{
  "train_examples": 203450,
  "image_size": 32,
  "encoder_parallel_block": false,
  "encoder_depths": [3, 6, 6],
  "decoder_activation": "silu",
  "residual_init": "scaled_by_depth",
  "optimizer": "adamw",
  "steps": 9800,
  "batch_size": 128,
  "weight_decay": 0.1
}
Rows from block 2 of the decoder of a small image autoencoder, named by matrix and row number. Rows with one number belong to one channel. Each number is 128 + 24 x the weight over its row's rms, rounded and kept within 0 to 255. All counts start at 0. Numbers have three digits each.
After each channel's rows are labels from the 100 images, of 14976, where the channel reaches its highest value: "colour at peak" is the nearest of a few named colours to the mean colour under the peak. Only what is clearly more common there than usual is listed. The data: photos with spoken descriptions (Open Images, Localized Narratives). In brackets: how many of the 100.
# convs0: first 3x3 conv (decoder.decb.0.0.convs.0.weight, 192x192x3x3, each kernel summed), inputs 96-191
# convs1: second 3x3 conv (decoder.decb.0.0.convs.1.weight, 192x192x3x3, transposed, each kernel summed), outputs 96-191

convs0.30:140152151123101147123130134129133119130146141129120118136129123125156106144117135107126161126103069124135144124124128100121129142098090135080154121125170097093120135155141101102007137189108163132102173103127127128121112123068152141134126120122138113140095126110097095042146125138136172131
convs1.30:147120120131115122103131128129107133128056134118123160121132141132126183125110121181135128138136183134130127134125133109115127108118138128092122132126153077122103131122148185161080133092112127158136122165128126122142121129146090113120136073152136148121086127137079122213120110128108123126
colour at peak: grey (63)

convs0.144:126129125105110062114132130142132130121061130123146155125122120114050100086121142110106091126130132094137112097155124155087133159129132124124070123122156173124089127115121132143138118097129095116141129125095137133085091122157159138132098137119111146082096133136099118130128108116130130126
convs1.144:103150150133149111137132128131135119136109135133129131132126118114108155142132129157132149131144090116130117130094108111143123100129119126122087076119139145106130123064128102132117068100141129142101113137134128138148091130087104157061130122122188134090077126125150166158146140113125108128
colour at peak: pink (30); white (25)

convs0.88:105100129112108127089131140132125122122161137127096133127120107122128143118122137104117099121157131145123127106148158145105129133137129133094085118113093140106121133120128137135171080114138094113054124183099125128145143119162144164166113115142099149136151125105134095106127085143153092133
convs1.88:141171107129086153155127130129122132132068133129126132130127128125090134136133127086131191138088129111118121124106089138129121088129133128174149098140125180172138128061139035108147125144132113127129114108125131125120129129150125116114135128109126131114184133133158121042107136132154172131
colour at peak: pink (25)

convs0.41:136146130109146140134177211127173156115154124122124113191200136134142126145120123139143124151138138135097131128129114145119199149149103178117143135189134137135176128157100104112139145150137158127107120147127118118150143186145129164154146126143140159163122121154115154139130153119134120116
convs1.41:108112119116145144175145142110134136099127075108111133126151131084209140162131118174123124113110105153125135142174126133067146108154130137139115146130107120091127120147099101104188126144136120138152150126105105114178166138124163131137195115128167099146171115114106134189114125114133093106
colour at peak: black (100)

convs0.80:124138107101152125132097065112100095113138117121114113058073146106125136146131114136136118059123097114127126130136123128130089128117134047118127120059136127129128106116124126127147142107113139124141134124121107111136134104149135111130138106087150154154108110120119136134132124128134102120
convs1.80:079110129128138148119126114132127126133134149138131112129122146190123129153126135141123211143148164131135118127124108125160123116130129118149076102128137108151154132136149076134109125133118184133125139133155138136162065124087127160080146142121137103079125136143169154164161179169090124145
colour at peak: pink (42); white (25)

convs0.59:136161131149043121118123131110126125132133123115128118113131147144129140131125122096136137117138091128118132111158126144137129163147114128120147143120155164114127115118141138111134110111112112115148125138103125128128125126129125091192129092072149154175122113116150127129138119117093107121
convs1.59:128123130141167167140131123128142115103165123140130141124126082129118099135131136145114102115134094151134134162146092126149127108127126131101147128119120145076101121135107107082143145139127127132135122083131132138166091119087136123122119203169113138108158125088139132087167114127219113124
colour at peak: grey (60)

convs0.25:148101114120130112121122137139126110125178114135111101134117106095122080154098138134096126130124071100107154118072155131084115142095096143118131139132125098081108147110126143128094168123133153118106116043125130123113123127139096082144135130129083123166120141120137092107165140138066141138
convs1.25:122106114126152130122131125132121121120112151130137130129130134132110146098118130119050105136157169128149136137144137132157125093116134126144070112129098135124117134168157125154099138148107084181132156147145131127115136137165104149105139126100122093111147129129139117110102127151095148130
colour at peak: cyan (46)

convs0.139:084129089128146097134128112115127127137064131106146146119106116107126115117124099086142114130124080157142145104124138109114116119126123126174106148109118106136128098077123121095142125115104094141098101142123123113128121130129120083166099105148104171106147101119124121129109121126135132113
convs1.139:137162127124083098126125129126128134130160099126124137127126122105142085131131125039076074126143110152142123114123183110124136110128118129125138106131131136110131126170127126112128124150103146121085106108111128129129144124148120105201103135085025068137140123107088101117136127116117086127
colour at peak: red (31)

convs0.45:146148127132148153155134135127137134151161128126129083132128159096112064123112121144135152115128116147053137153118124109130138137123102129135143137133124092135133111150117130108102125140130166137149062120123136139139141132132087095120155132084125148139131120138142151126153118115068141133
convs1.45:099082143131114132134128127125131121125081120125118114128131116152117187135130129101144118121070213146149118093081145132106129120138132127108127090127125166135140127127141097129130143073124102156113163094127129128099073123079148100097109145160096127097092126122123154148089132140175080125
colour at peak: pink (34)

convs0.143:129164112124127144124114141129115116119138142129117166149121119132126120141100133112132124206165096155139129127086144130148123146092091178138139166137138111155105120135127138119118142125129131134132104100116120124108135121165114074147107135088153146135123134115138129127168150127081135126
convs1.143:117140162133138181147119129126120125126114126107119123123126075156100165144112120127134126122148178168126141116124173173151124131094080144157160141123154106144074125102112132179086135105201083115132136166084125126130193120147137164128130123186166133149143104114136164121153127104092141111
colour at peak: black (97)

convs0.43:130161121134110107113136133125126142144135107139118136127136090103116124134121135089176093118104134156173134147119122087103133143131118141124161098127202112079127124056115124100058152105163134104119142087129134139103101133101157148114157154132101148183094125125084083065121138124097141136
convs1.43:159094149127109134129129130130133122137131128133133125130129150088140132093131132125094134130182098073137139146143112123129131127119125127105083174129111111139140127233146167124130097140140140139120157124135133129126166132143105158135119104100175070153111134130145134163132131106090133129
colour at peak: cyan (54); blue (29)

convs0.85:095111124114050135116123130129128124130093146126127131115124097126116102171119136133146111129101119090113103157137142149160129131105115128102113131112156151136127138049107156132080117090148136100161127106103128116131111132174131141130124102105166128113096128102073107063160150092142106129
convs1.85:137114124126227113145127129130133133137158123132126117132128146124105139082134130089120140130165145051130139122169113111137130191118142129098111154131111116180141125219141143116115113134150120126122158125144133130131145132129128121128113082104141117090053129134196133139140131130108148129
colour at peak: white (31)

convs0.9:128157141123085105096130127125130132124095091115132139125131124143157120110152122133116101121150077129144129114112153160115134144130129125109138154117151101141120120168130158153129083099132097103106109137110119125112118125159142099201150124099165168206139124124145084089169119133084118120
convs1.9:115129166140109116097121125125123112104124135127128153115129103120117106111122131112149099136075085149130140125141137114150116155135114131109088132115088168137118122098108152108107121192121128126163117055110133129100115121110121165052113179105135153133117131136142128064134133107135130125
colour at peak: grey (61)

convs0.40:118097129127128088105133137128137147135081077135138141142140153151114151089156130147136091133141149147142137092155126170119134128120113123101108096125142123157149134094116146115188116047135101091127161131122136133127124137158153141111134137117142122077120135140124122136115118123130108135
convs1.40:122160162126160134171132128126133124125092115129115139131129123119133158151135131154155150122156149157130136163097120157154129087109127127082154103124140111160129128066113137130067145139134135199104111162136132131108109133086126147119124143121129131159118126126118169122168143114116132127
colour at peak: blue (38)

convs0.118:120160148114144143121144191105147140106146149102141132192166137156139140132127109139142127173152150144124135110138144140151173147127114192125138145193152141135153102148121121140156151137141153128124129136127097096138140148164136130141136118127142142161113104142134150139165146134140165102
convs1.118:119098151116158179169147160090142133105109124070121130139165109141142129158124087160134180125118132162128134144159123164130135101122117167158111123136103120114112104149114067142154140164140131148154145132112079094136151133112136170113144129179165114126149069129133190143110123124113100062
colour at peak: black (94)

convs0.38:138176112127095103117139140139156132129127135128136122131143114106108151113133125125113101128084140114108125155150138081119146117120124128127134059131159147117117134120137123123158124134126131149089127141109129124087108138077151148116094127120122135125102128103000092046112137107162127127
convs1.38:134120146130144088176131131135133118142204107127118131134130124113073136148122130100109141119148131148111122126041143139146126093136138132170140127125131087110121129106113136118109135114139112111162148118126125134098146122124119163084133173106142132123123124127123157166094122124082207126
colour at peak: black (53)

convs0.15:144123134138136148137176141151172168166140137149201096139150120109138098153179155120142128122140134117119108144111152118144149154130113126119115138135101124147131154127127140135118132112136133158136057137190155150128141168130066102142121140120120154116147147157113129119191108151133150147
convs1.15:145149157102130131137149125136133130096116132133135175110133112125093138157150141115119107099162177148164095160134150158113140104139126117156154131111178109124098143125131135122097097106098113159109112129137130126111120140121093184121130139177125116141090136127149176114096100123081146132
colour at peak: black (83)

convs0.36:100101089121063122118152130132132125111077159131136128113128082141123125159144128074125146116143133108137076146122100149130151156143130138112085126113100107172109129105106174123117124116113133127149121151108118122131102131145144119128049088116167136102104127081113142127160148102122101128
convs1.36:138112117141193109111131125126126104136129135136139122122128152100120110097129131144070056122123109077133121110156139126118129149118127132110097121124139110094099125190134117105156138166136144157089161129134128133132151131152120091096122156116097108078038132124162127110145135124148120130
colour at peak: pink (27)

convs0.142:106103164115152157127135134137121129119101103133111115139129105136124164135130137132155036137115118122142116110129176122138126151123141127104100064130153125135117140122125145149148111125133090120113136129141130139112141134116150152122117156126112155129147132142108112087082076141161110142
convs1.142:130045096122106124147124123136127141129113114131124098128122103131153185125123130104080136148159149117127127144125128089130121126122128129078085105133143171130126133139129088128116131085125168077149138129146125130127120132114129136103099074145153068110104131119075125203072146144081155131
colour at peak: pink (36)

convs0.93:122079138117143118115148126125129140119128119125136096132124134140133074142136127122110136116137088128100124100153115162104135154121095114142128151132104111132135133154141138140113103166158141139124048110122127116153154133125130160145144138134089123144138133135153157149141109141144134130
convs1.93:108126116125108107164133128131131117130157111125123133127128120121171135141130131118055126125113074133120118147089135106134130107134111124108147112127150046142122131184150109124207113118118128156144106161118127134160138130132117092120126144142103075134136129124122120141082141099097162128
colour at peak: blue (48)

convs0.34:051124117116172123070152129126124130116106122125114143115128115141119125154158126151119118114142108155148110069139140153112144139136147134136056123124145125136089125104098132136165152149127124095112153111104132122142136129162168118134135134127121167104101118116142139142155101120146086130
convs1.34:094068115131144115114126131139128129123153102130122126128125104125163140100127130098122090128100169140132112117118136144123127158141109130071084107123133099166113134151134091111093154074132145106157131100129129132089145132129105138097093073125087077101096128099077112166162161077116163126
colour at peak: white (27)

convs0.156:115130121127164114105141131135141147133171111129136147122126133096070146117148132119175085129134189147113135124122139117103141142110115121133119056121140148141132132039137097098102121057152127106144174098141123121156120138151168129058149154120117164108082138120138108065135146119133116124
convs1.156:161135157123114170130129133127131136126117115129127133129128129132123120115134128122106159116119074103117129127135114122145133121114135129132116205127122099165130127180106116134174143185124121158138117155116129128113150130128096176183121137103137112161211129131120146171109125068052124127
colour at peak: blue (34); cyan (28)

convs0.78:127097135116170131154133134130120114137111118136115087131130168125107059147133126135108126129170135152102116112143135147104127114107096128127169149121148089149145127133097128116090088106115149133143127059125127127149113130125114143150153115139141153125146131126137145127137093135084122138
convs1.78:107122126121051125137129126131130127118106105127126121132127112106134147141122137090048123133139136139134125135114132107130129118130118131165098119133152137146133128166150129118092131156119126152138141069139127129134126136127121191118126138118130071102134128134120131138077149129090145130
colour at peak: cyan (42)

convs0.165:130216132129156183133136137114123143133147110108140134134119143105163145120143124154151169147163153146111140111136157105162127157130162148113123186144169145121162125126162126129153162189111198155115128138173115112148113136161113131109152171121117143115153116154162139110136153166171141121
convs1.165:101120131128132071116123125134119132119094071122129140115123123059135152126126132072125063125135111130136140081116196132108133140127115129130123130119120125136113129092121161144096112121124074099085110099100133125116189134176133113184099078106126123155067124104104068125113116082136112126
colour at peak: black (50)

convs0.65:117119132154143100131116126139130129122156119122135118128124148114148118127149132117109134130144111142079143127065106147117125128129127129116132124110039104072141131160094141153167130134111124124046055138131123137119154143128052085143127138055118126151154124109123142161154103111046120131
convs1.65:104135130129099121135123126131119124114115143122126126131123122150104115160125126142111125136091045142122121134176105137132121119127132128102105118128194160100117129102149078143142198139142103122135123099131130131138111130138123044114141149124137108117175123141098134082120117149185093127
colour at peak: orange (30)

convs0.101:120110114139097072108153149144147157139062122131113118129149138144121136104152128142130115122151113110165129113116110126112145122133118138103106078120144140082151151126132099113149122096121085138115160122098136139166077137124150157174079130126133115131106141123135135115113131114155136125
convs1.101:130201152130108112157124127126143100115163104125114153126128136073096116161123126119128142106084169180130096165078138106097122123141095128150139156133113146147129131106142126122097100166124187123133113103114123133088100121087132137104122201146115118116091121125133141139137121098120154121
colour at peak: black (45)

convs0.6:118133128132093067122131129122122121121112126121112133123125095134142142131124126101094127119122137115129134110141129125136136165133123132095157136118158111112104120130093138139145088153119104133064105126121115134094107138109170155196151119136113131158115127091034090042141124134151132116
convs1.6:110165154137198126128130128132101115131157133121124143125130134125083116081098130165128122139153067153109124127118164147144129066135131128144133162121131103114094122140107148131157116103112112134122128172116129131107188134161098196087158132118138110134123130131138134136141127128043159132
colour at peak: red (25)