From a checkpoint of a small image autoencoder: encoder widths [80, 160, 320].
Rows from block 1 of the decoder of a small image autoencoder, named by matrix and row number. Rows with one number belong to one channel. Each number is 128 + 32 x the weight over its row's rms, rounded and kept within 0 to 255. All counts start at 0. Numbers have three digits each. After the name is the row's rms in percent of the matrix's.
After each channel's rows are labels from the 100 images, of 14976, where the channel reaches its highest value: "peak at" is the part of the image that holds the peak. Only what is clearly more common there than usual is listed. The data: photos with spoken descriptions (Open Images, Localized Narratives).
# convs0: first 3x3 conv (decoder.mid.1.convs.0.weight, 192x192x3x3, each kernel summed), inputs 128-159
# convs1: second 3x3 conv (decoder.mid.1.convs.1.weight, 192x192x3x3, transposed, each kernel summed), outputs 128-159

convs0.140 096:083182146166117166147111106117131151082121133106145091145142078090151134112160169192124117100150
convs1.140 091:166109096114175132080121156135140147076130161119128128103107045104090113129109090101113121141127
peak at: centre

convs0.34 111:104089117129091106141111197150148132160116195135124169146095112138132161146122039130114153133106
convs1.34 083:119197151159216123155128122147102124114140118125103130075098163103146128119138185126141140128170
peak at: middle left

convs0.89 091:126158126121166153154143134125121172137097068150126137115157087141135170152119174146114159122159
convs1.89 110:137120101094137127146112112042081155140109123140118207120110074139078146147135144000121105127141
peak at: centre

convs0.64 099:107087136057083129127128198155146103093126158117130164176096103090129078138114077100117124114082
convs1.64 101:123135120147151122149103111096158125195115123127095128070123183156137121101127186172132106141141
peak at: bottom centre

convs0.86 089:083126138182054114137118154171133125080156164143122132121101139130132156144133116136120152078162
convs1.86 089:144127189097144115121142099066178146164128134110138122125142136166153140134114153133103146151144
peak at: middle right

convs0.138 094:158173179026135144127130113124112086129144101119096110153150184113135074056131123190129101152104
convs1.138 095:131099048148116109127050151164170173133108113142134103110110130066105164196134132075127078122127
peak at: centre

convs0.105 097:115154080152079130148105141121091158083133192157130130164134142048106144103149115182132119138135
convs1.105 103:146162117159150124115157162191148184127127153116157145175122109056137129116111088114131106142138
peak at: centre

convs0.126 102:096096159106060144102066201101128110168155128130121162120092139155101125113130109105131165112122
convs1.126 077:117125111143156099111124116142131105101123114129122049105152164105156149105124158232128204167129
peak at: middle right

convs0.169 106:143186138123113138163197137165078109078135098108131177121098155087135095105125105107121134070155
convs1.169 102:137136088124085122121101120159162118129128161130126077101105094171127133212137121114100148096110
peak at: centre

convs0.102 098:091119133158101122118165209142156116086137155145112127101105106075129125155111147156142121114142
convs1.102 101:135152177148130128168103075082114127175129127128124081093153149193150107110132161157121170118132
peak at: middle right

convs0.28 084:125111088048114162133150130115081079091114069131131129155146157099166000114110053114121156157113
convs1.28 080:128121167123131133136154133169155134229130116133127135124126160080124120122142163149134087137163
peak at: centre

convs0.177 132:135083172154105158129177162120077131091119118112153087103131195121174150103123102126156132117049
convs1.177 122:128101118109139134112068144170145106130149162125126092141135143118097092143124087149122130144114
peak at: middle left

convs0.131 095:108116142189062138208136178113154128084114177144129097083114106090176149103153156139145124150128
convs1.131 107:151161078172151134123139114180113105137148187123137080145131135066124092109123083166128135135139
peak at: centre

convs0.108 099:138110113171104125159141114126133137081123189092098095111123143090143108108115105062142092117087
convs1.108 125:097127160115101137130162063130142089117136103128141129141151211146181112053136135206135168143110
peak at: centre

convs0.71 090:108171074141085103158166134166161123132108159113107145135154138092145114099139101205111053096140
convs1.71 075:161137151134142123115124133155172102119124121127128086076125153113130129112119137112145145145136
peak at: centre

convs0.186 117:144096165108148147106127061064114157154121158127119145135057146145147120144143102137123127124102
convs1.186 111:111133120197105131159123124199115070076135131134130107127117111125161156066133134081132121127102
peak at: middle right

convs0.13 099:067147126148063125166163146184146137112109168130109186162070108027170136054142088124118149082110
convs1.13 095:133162147130130120134136053066132104131129108111157089140203165127131098074125121132135131147106
peak at: middle right

convs0.165 111:138158180156129140149132136149143151151088092136118169110145161146143104100125166136108184097155
convs1.165 118:135133113104095118116111164039123125151132129129101143099115112152100165182124145134125131134149
peak at: middle right