Weights of a small image autoencoder.
Training: adamw at rate 0.00088, 9800 steps, batches of 128.
Data: trained on photos with spoken descriptions (Open Images, Localized Narratives), 6.2 epochs.
Rows from block 11 of the encoder of a small image autoencoder, named by matrix and row number. Rows with one number belong to one neuron. Each number is 200 + 30 x the weight over its row's rms, rounded and kept within 0 to 999. All counts start at 0.
Before each neuron's rows are labels from the 100 images, of 14976, where the neuron reaches its highest value: "strongest on" is what is common among them. Only what is clearly more common there than usual is listed. The data: photos with spoken descriptions (Open Images, Localized Narratives). In brackets: how many of the 100, against the usual share in percent.
# fc1: MLP up (encoder.blocks.11.mlp.fc1.weight, 1280x320), inputs 0-63
# fc2: MLP down (encoder.blocks.11.mlp.fc2.weight, 320x1280, transposed), outputs 0-63

strongest on: text has "sky" (61 vs 24.6); text has "plants" (27 vs 9.8)
fc1.474,163,204,180,237,191,265,202,198,131,179,207,175,161,242,173,201,208,225,180,198,190,204,219,196,203,164,274,259,202,200,184,205,209,142,120,256,191,235,227,177,191,195,188,187,198,202,130,193,220,178,193,233,219,183,200,204,211,220,185,186,205,217,229,216
fc2.474,200,232,200,200,200,186,206,200,240,201,200,200,214,198,230,431,200,177,200,229,200,202,181,199,200,204,211,210,220,211,192,195,200,233,204,202,200,224,227,200,236,166,267,231,214,173,192,175,214,186,204,211,178,234,200,166,200,167,204,198,200,200,174,200

strongest on: text has "grass" (26 vs 9.6)
fc1.659,184,184,201,162,240,232,246,183,255,204,207,222,160,200,181,208,195,204,248,221,220,163,243,214,197,182,195,211,258,189,193,170,215,204,187,229,176,184,162,194,189,114,213,180,236,212,181,258,243,170,203,189,172,294,150,257,223,205,201,209,175,196,210,157
fc2.659,200,200,225,192,199,125,214,200,210,185,200,199,210,200,262,384,202,200,199,205,200,202,137,201,200,200,197,218,203,200,183,192,232,218,233,200,201,207,201,222,200,200,213,200,195,200,204,173,216,210,184,193,157,198,186,193,194,197,198,176,195,177,198,201

strongest on: text has "green" (26 vs 3.7)
fc1.617,200,229,226,204,196,226,291,196,236,228,245,197,166,184,210,219,169,204,200,153,233,190,153,203,220,232,169,193,246,184,229,175,216,180,195,215,217,206,197,146,180,202,198,180,232,185,150,267,303,196,220,195,206,230,188,218,174,219,215,199,200,218,175,172
fc2.617,215,182,180,199,195,139,152,207,200,169,189,203,222,217,217,273,215,199,175,220,199,203,167,233,180,194,201,226,177,204,198,205,216,235,229,184,153,205,217,231,203,203,237,192,143,201,260,136,166,214,194,190,198,157,207,147,241,172,178,206,202,192,208,203

strongest on: text has "color" (35 vs 13.3); text has "red" (28 vs 3.8)
fc1.488,212,218,216,199,223,217,228,196,196,215,249,218,205,183,143,186,175,156,200,161,219,197,202,165,235,194,197,200,200,215,235,185,204,212,168,203,235,186,172,164,260,215,146,277,232,224,164,241,198,177,196,168,193,246,209,193,137,220,183,157,175,210,218,210
fc2.488,200,225,269,148,265,196,228,190,241,205,243,246,195,186,196,424,200,192,217,198,200,197,198,179,234,211,157,170,205,223,219,195,215,203,228,188,278,204,200,193,211,200,199,270,248,207,178,208,248,163,202,189,160,226,192,200,159,205,207,198,193,205,200,168

strongest on: text has "black" (26 vs 9.7)
fc1.216,194,237,220,209,237,204,138,198,142,191,199,200,177,199,175,216,226,254,188,177,152,188,178,206,211,216,212,192,291,270,174,190,231,151,168,182,241,219,236,200,203,192,260,215,189,212,186,180,244,201,229,220,189,254,207,197,179,245,194,199,207,233,212,186
fc2.216,203,231,217,213,194,200,211,217,185,218,200,154,219,202,200,414,180,186,166,213,201,210,171,198,198,200,213,211,241,232,198,217,216,200,198,220,231,200,213,200,183,199,235,205,200,183,184,198,250,195,204,217,200,200,193,191,198,198,191,191,163,178,193,206

strongest on: text has "sky" (56 vs 24.6)
fc1.386,210,113,213,156,212,187,173,199,246,208,197,245,242,161,169,202,224,180,233,197,169,154,224,244,202,206,140,202,121,177,229,160,200,224,240,191,203,170,160,216,231,240,218,200,198,198,197,224,148,198,190,152,193,189,276,197,222,209,232,220,192,191,206,193
fc2.386,199,220,193,241,157,196,228,202,177,200,214,149,200,223,200,371,182,200,158,201,200,243,175,198,178,215,209,214,222,210,173,218,202,205,216,233,218,200,222,200,211,186,204,200,203,192,172,149,200,200,196,209,211,199,186,189,184,190,173,187,152,182,201,212

strongest on: text has "color" (32 vs 13.3)
fc1.560,199,216,230,189,200,248,222,234,202,200,270,220,201,196,153,234,167,182,207,199,187,178,233,202,214,194,192,237,241,198,195,165,200,182,182,202,207,187,202,196,197,186,200,193,195,218,179,237,240,148,209,202,185,343,200,216,203,203,202,212,171,229,207,147
fc2.560,207,243,210,209,205,205,250,193,219,219,216,184,200,193,175,355,199,174,192,213,231,194,195,189,205,208,198,224,270,214,192,200,203,200,217,232,230,196,211,185,219,137,227,226,201,200,150,229,249,193,200,170,141,283,169,213,198,195,195,195,131,200,200,179

strongest on: text has "sky" (56 vs 24.6)
fc1.302,233,154,208,153,200,136,203,209,249,185,189,201,162,238,259,203,210,160,229,203,156,188,203,199,165,262,155,235,230,151,198,198,217,200,191,145,187,220,176,194,192,195,228,194,214,202,198,185,247,226,191,201,198,152,149,198,219,210,235,249,200,149,199,166
fc2.302,200,226,200,197,190,157,200,200,207,206,199,216,219,196,200,421,219,200,176,200,201,201,162,193,200,190,210,214,227,200,201,195,212,200,222,190,206,200,241,187,201,198,233,234,200,181,200,200,249,215,200,200,143,221,200,183,220,182,195,199,161,179,195,185

strongest on: text has "blue" (25 vs 5.1)
fc1.573,208,198,200,211,237,212,220,201,166,216,224,185,210,144,206,173,253,247,229,92,166,205,229,232,238,189,208,174,151,205,257,200,190,214,197,205,198,190,217,184,241,222,200,250,157,194,208,141,128,137,211,220,218,240,248,177,166,243,184,209,188,222,181,203
fc2.573,203,202,225,171,200,191,215,193,218,177,188,216,200,237,200,386,177,200,204,253,227,189,175,196,180,200,173,254,213,200,187,196,200,201,224,183,200,200,199,200,165,171,285,194,201,203,197,204,249,230,203,200,141,210,184,251,200,201,201,200,156,188,155,159