Weights of a small image autoencoder: encoder patch size [2, 2], adamw at rate 0.00088.
Rows from block 11 of the encoder, named by matrix and row number. Each number is 500 + 25 x the weight over its row's rms, rounded and kept within 0 to 999. All counts start at 0. Numbers have three digits each. After the name is the row's rms in percent of the matrix's.
# q: attention query (encoder.blocks.11.attn.q.weight, 320x320), inputs 80-159
q.70 139:519514497519510536522508465513542459532501518483475463460533492503528492512511459473530548532451483528523541482504509477485500526470485472497526477508527467479527489537502485523483473489513464475543542507473500477499527507489471523531481504
q.71 116:518517498512499521507512474507514483555500498489471483453512532514533500526532481494515541520478475538526524493490504486482497528481483476475514480507505467477539503543510466507480485498524463457521529509481526475494535511477488544520478515
q.72 141:504528505542529549515541478508524446526511500497473465483517482523540499536493487466531542516474480528532520464480504477490498548494482463491533470491510454473543486525523486493494479505517484497548532491465491456500519536480458514525458501
q.73 121:489464490481485446463485506479462526474498493516524529508452480506467519492498525508481452468533517490488484524504487528510494468543515531520484533503500545507472524482504519483506539499479535541457452497536506522519475487515516456490546495
q.74 139:517503517516515530531513475533522460532500514479470465474536487502515499524527486474511518540481475513517537485499511481491500520481485479480525470519510447465546488536506464503480482482529483461536543497478523480489525526495468518503468503
q.75 071:497496539495515452463490522495499489503526485536505515535484475477466496507475507506505480493511555490488503505508486504523539485528504522480497495495524535476502483509543521459526503465473502502477464460497499520500495497512510448449500471
q.76 085:458531501471523466500480481459473504471503498526505505508477463492482495493482512529508474476536522487493491546500493522502504493563503517490480496528515510530504467496509501472518516501456507553480455496511488506489496496532513486492490499
q.77 078:503483507495486461455472512487493513468478462555519511524449484499471513500510508497473474490556506500480495506493488518510507461501540530544478524490478543513483525478507496483547515526455496504458463445559505527497486491545496479498532495
q.78 088:508494501515500531548500481503534459544513509495483451487526502513533471517519484491489525516451491538502521455516493486475491528467497447499502493500500482497535500553490506494496481496539490458521538508472498502513507506464492530515474497
q.79 105:507501487529496530533527491520545466518495513460489485493527505482521516514546495474535534516472478529512498442491528484458499529455467481480514501490493458482530508528491508545473511480555494487540536530461506496511522484456465534507497506
q.80 125:513528521521518539541520499514537451544504502471486480460516507517540489519506485470531531522464483545508543481480514462493513518489483473467515500509502455477535478535500484507491498495517486477549549501463523489504522530475472508511490504
q.81 104:515500486503497519501499497530522455527489514489464472461507518508513500514512496498520545518478473539538517489465529487477506539475478467492515484474516471497519496543499479537479495490535483473527541533469501480489520497463495519505483488
q.82 094:502501500540499524509504468532511472512495510481454454463521489520525498517509493483526510546469452526534527489489500488487509526488469479498532478491520446489528486497503496533480463504502488460518521509487501451499518508463500503509473519
q.83 111:499500518496501480463489502481458525451490491509531525508494484487491487480473506513475465465539531489485488531524503540541504467555518515504492525504498523507466520476502525469494512479484519532455442499533487528498480504546503491499513487
q.84 101:526503506517479540511506475507514490523514506447495489448526537501505487525543473493530533507481486539509505473498507465494494511484462482470510484522481473488526500538481502525469487498524485485523516502448496461506522506477500521518464529
q.85 099:486500499508523514530527474521542476537500542461471476497552494504533512510530481482520550521488461536536513477497501476492497536473453482495531489474518478456549488510500492524493496500546450483557516511449490454500516508448457535508480501
q.86 072:500479498502533494518502519496451551475504465499499515509492507474453526474479505509450482503547542460479503519502496535514492498491503511485489500523487537545485518473490480492527534483460537502494478488502502509531511492533516459464506515
q.87 092:502502525518513526523509461514531489536529514482493470492515494502518496555517482493513526549450462519524534499512512460516522555460469468462520484500488466486545463524524493509501484492534477476534529515483526473486517510503497548511480495
q.88 107:507507480507488516539537500528503469512498507467497484498516529525540492511513478495536547509478481505512507472488522463469511532449473479481529512498504442473536495521504511513459500510546477453553514506481500485500528503448504536507462497
q.89 102:519515468513488531535528489527531471525488489466495485456512502507532488520533495495505509521469479528519536497485535457497475544459481476482494491519493478494516486517493493533486492514522499463507517518487500489487526516483507529522480512
q.90 106:477484503479502484475495522459487522455501468517526545549469484498476526471464507511497474458511530495497455543509500533516496473553520527497497513497508533504472513456509522454528510505486505546487464486547499520498493487524492494477513498
q.91 089:494496502475518463474497505484490512454501465534517551524495471480494482471456493529484492481509503468487470528528482542519491448512517549493462489513493548488481498494500525462502486478450535543480451486510520530522469477521508476485500500
q.92 076:492483512538498555507522499492474478536530499477488492456549495501502489514533454472498540495468461537547550481494507458493529513477515464472498472480507450476538491539486483514476479480503494459517501502460526499483492518492475517533503519
q.93 111:492520510518520558532500476514516446531500518491473463489532511494537500535516469486510538522447466521510515492496528482502493521473481454469537484509501473478523511548501498521497467497548475470534547513464510491507531519492495542501456509
q.94 120:498472501482475468478475531468466554447495495505511541531485504499459497498491526521488461481529530472472486524522487513517500463528512529513457510510493546506481510484500534472511524523480517537478459480518501519505472492521510491482537498
q.95 058:499484547497464526491499524455464499485481458502498497494464451483481453474491507474497504495495528534472496519501479511530501465519480515501513470516500515503476494477507501446530501507476502512497445477475497520469461509503461489496532438
q.96 062:571462512502487524512464483551465508505493499477524512459503529488474535506479478499534518532497492498478552486512514498491504546502531491495500527486491515491474542505479510545467495500521501490535506527486519505492496522488505547525502461
q.97 054:521516493530493540485462481474548530470521485464493476450479471481541448526465495492548539544457542475510516503526475495503497541537493500462501496542501472507538520515507457456555529456446533525522523506471527521467506500541497485519491453
q.98 074:460477507466528456481492496506496505436499508517534548546484452490470513485491513497468487493499549482506478518523443542513528470549553531519491501506486502530452499483519503457504486503488482521461499481541488503513499481544537465473499494
q.99 087:507540520549507555510500496534508496504503527475461490500499527494548486508484493487551536548464501526503534484503516490480492525486478482486504500493487463468523468527521496530488462499523502462505535509490522472498503515482456534527483489
q.100 070:496525524547497532515550499526493440564530498490467444487512498520552492521498454500503519508469498504529511459501529455488510500470486466499501499513511450500519472535503476499508498487484467500519505500496507447512486513501487504542493500
q.101 085:500509511503512530547528480543518475516507504474463497482541498494527461527531444464526510507481455536515515476502535462510511516480485491486502502551514474465525500517525483517513500488542481487506515524466501486511507503496470533509447524
q.102 088:495531488507535539549526483508519452531511494496449478463503510504525488504481468493520553554487478499524510500493496466507509518495459478508531493494509461500525493521507473506486487470493469497529511500482512479499507491480468524519480507
q.103 079:499510479509488550543542502512542446537534484502464490456518517485506501540492466482489518534455500522504515456502505457478494537475460462499497477506520452487516474520498499498516500489493501485513557490485467495501498517476497510535469500
q.104 089:499514495529516537526514473498504479520520491476449493481512488526509495509523462491530531525453459523544522488468525504505522528496479478488501466491521467460523464526500497513484463486497496491517503500463502499499524519515463504535489496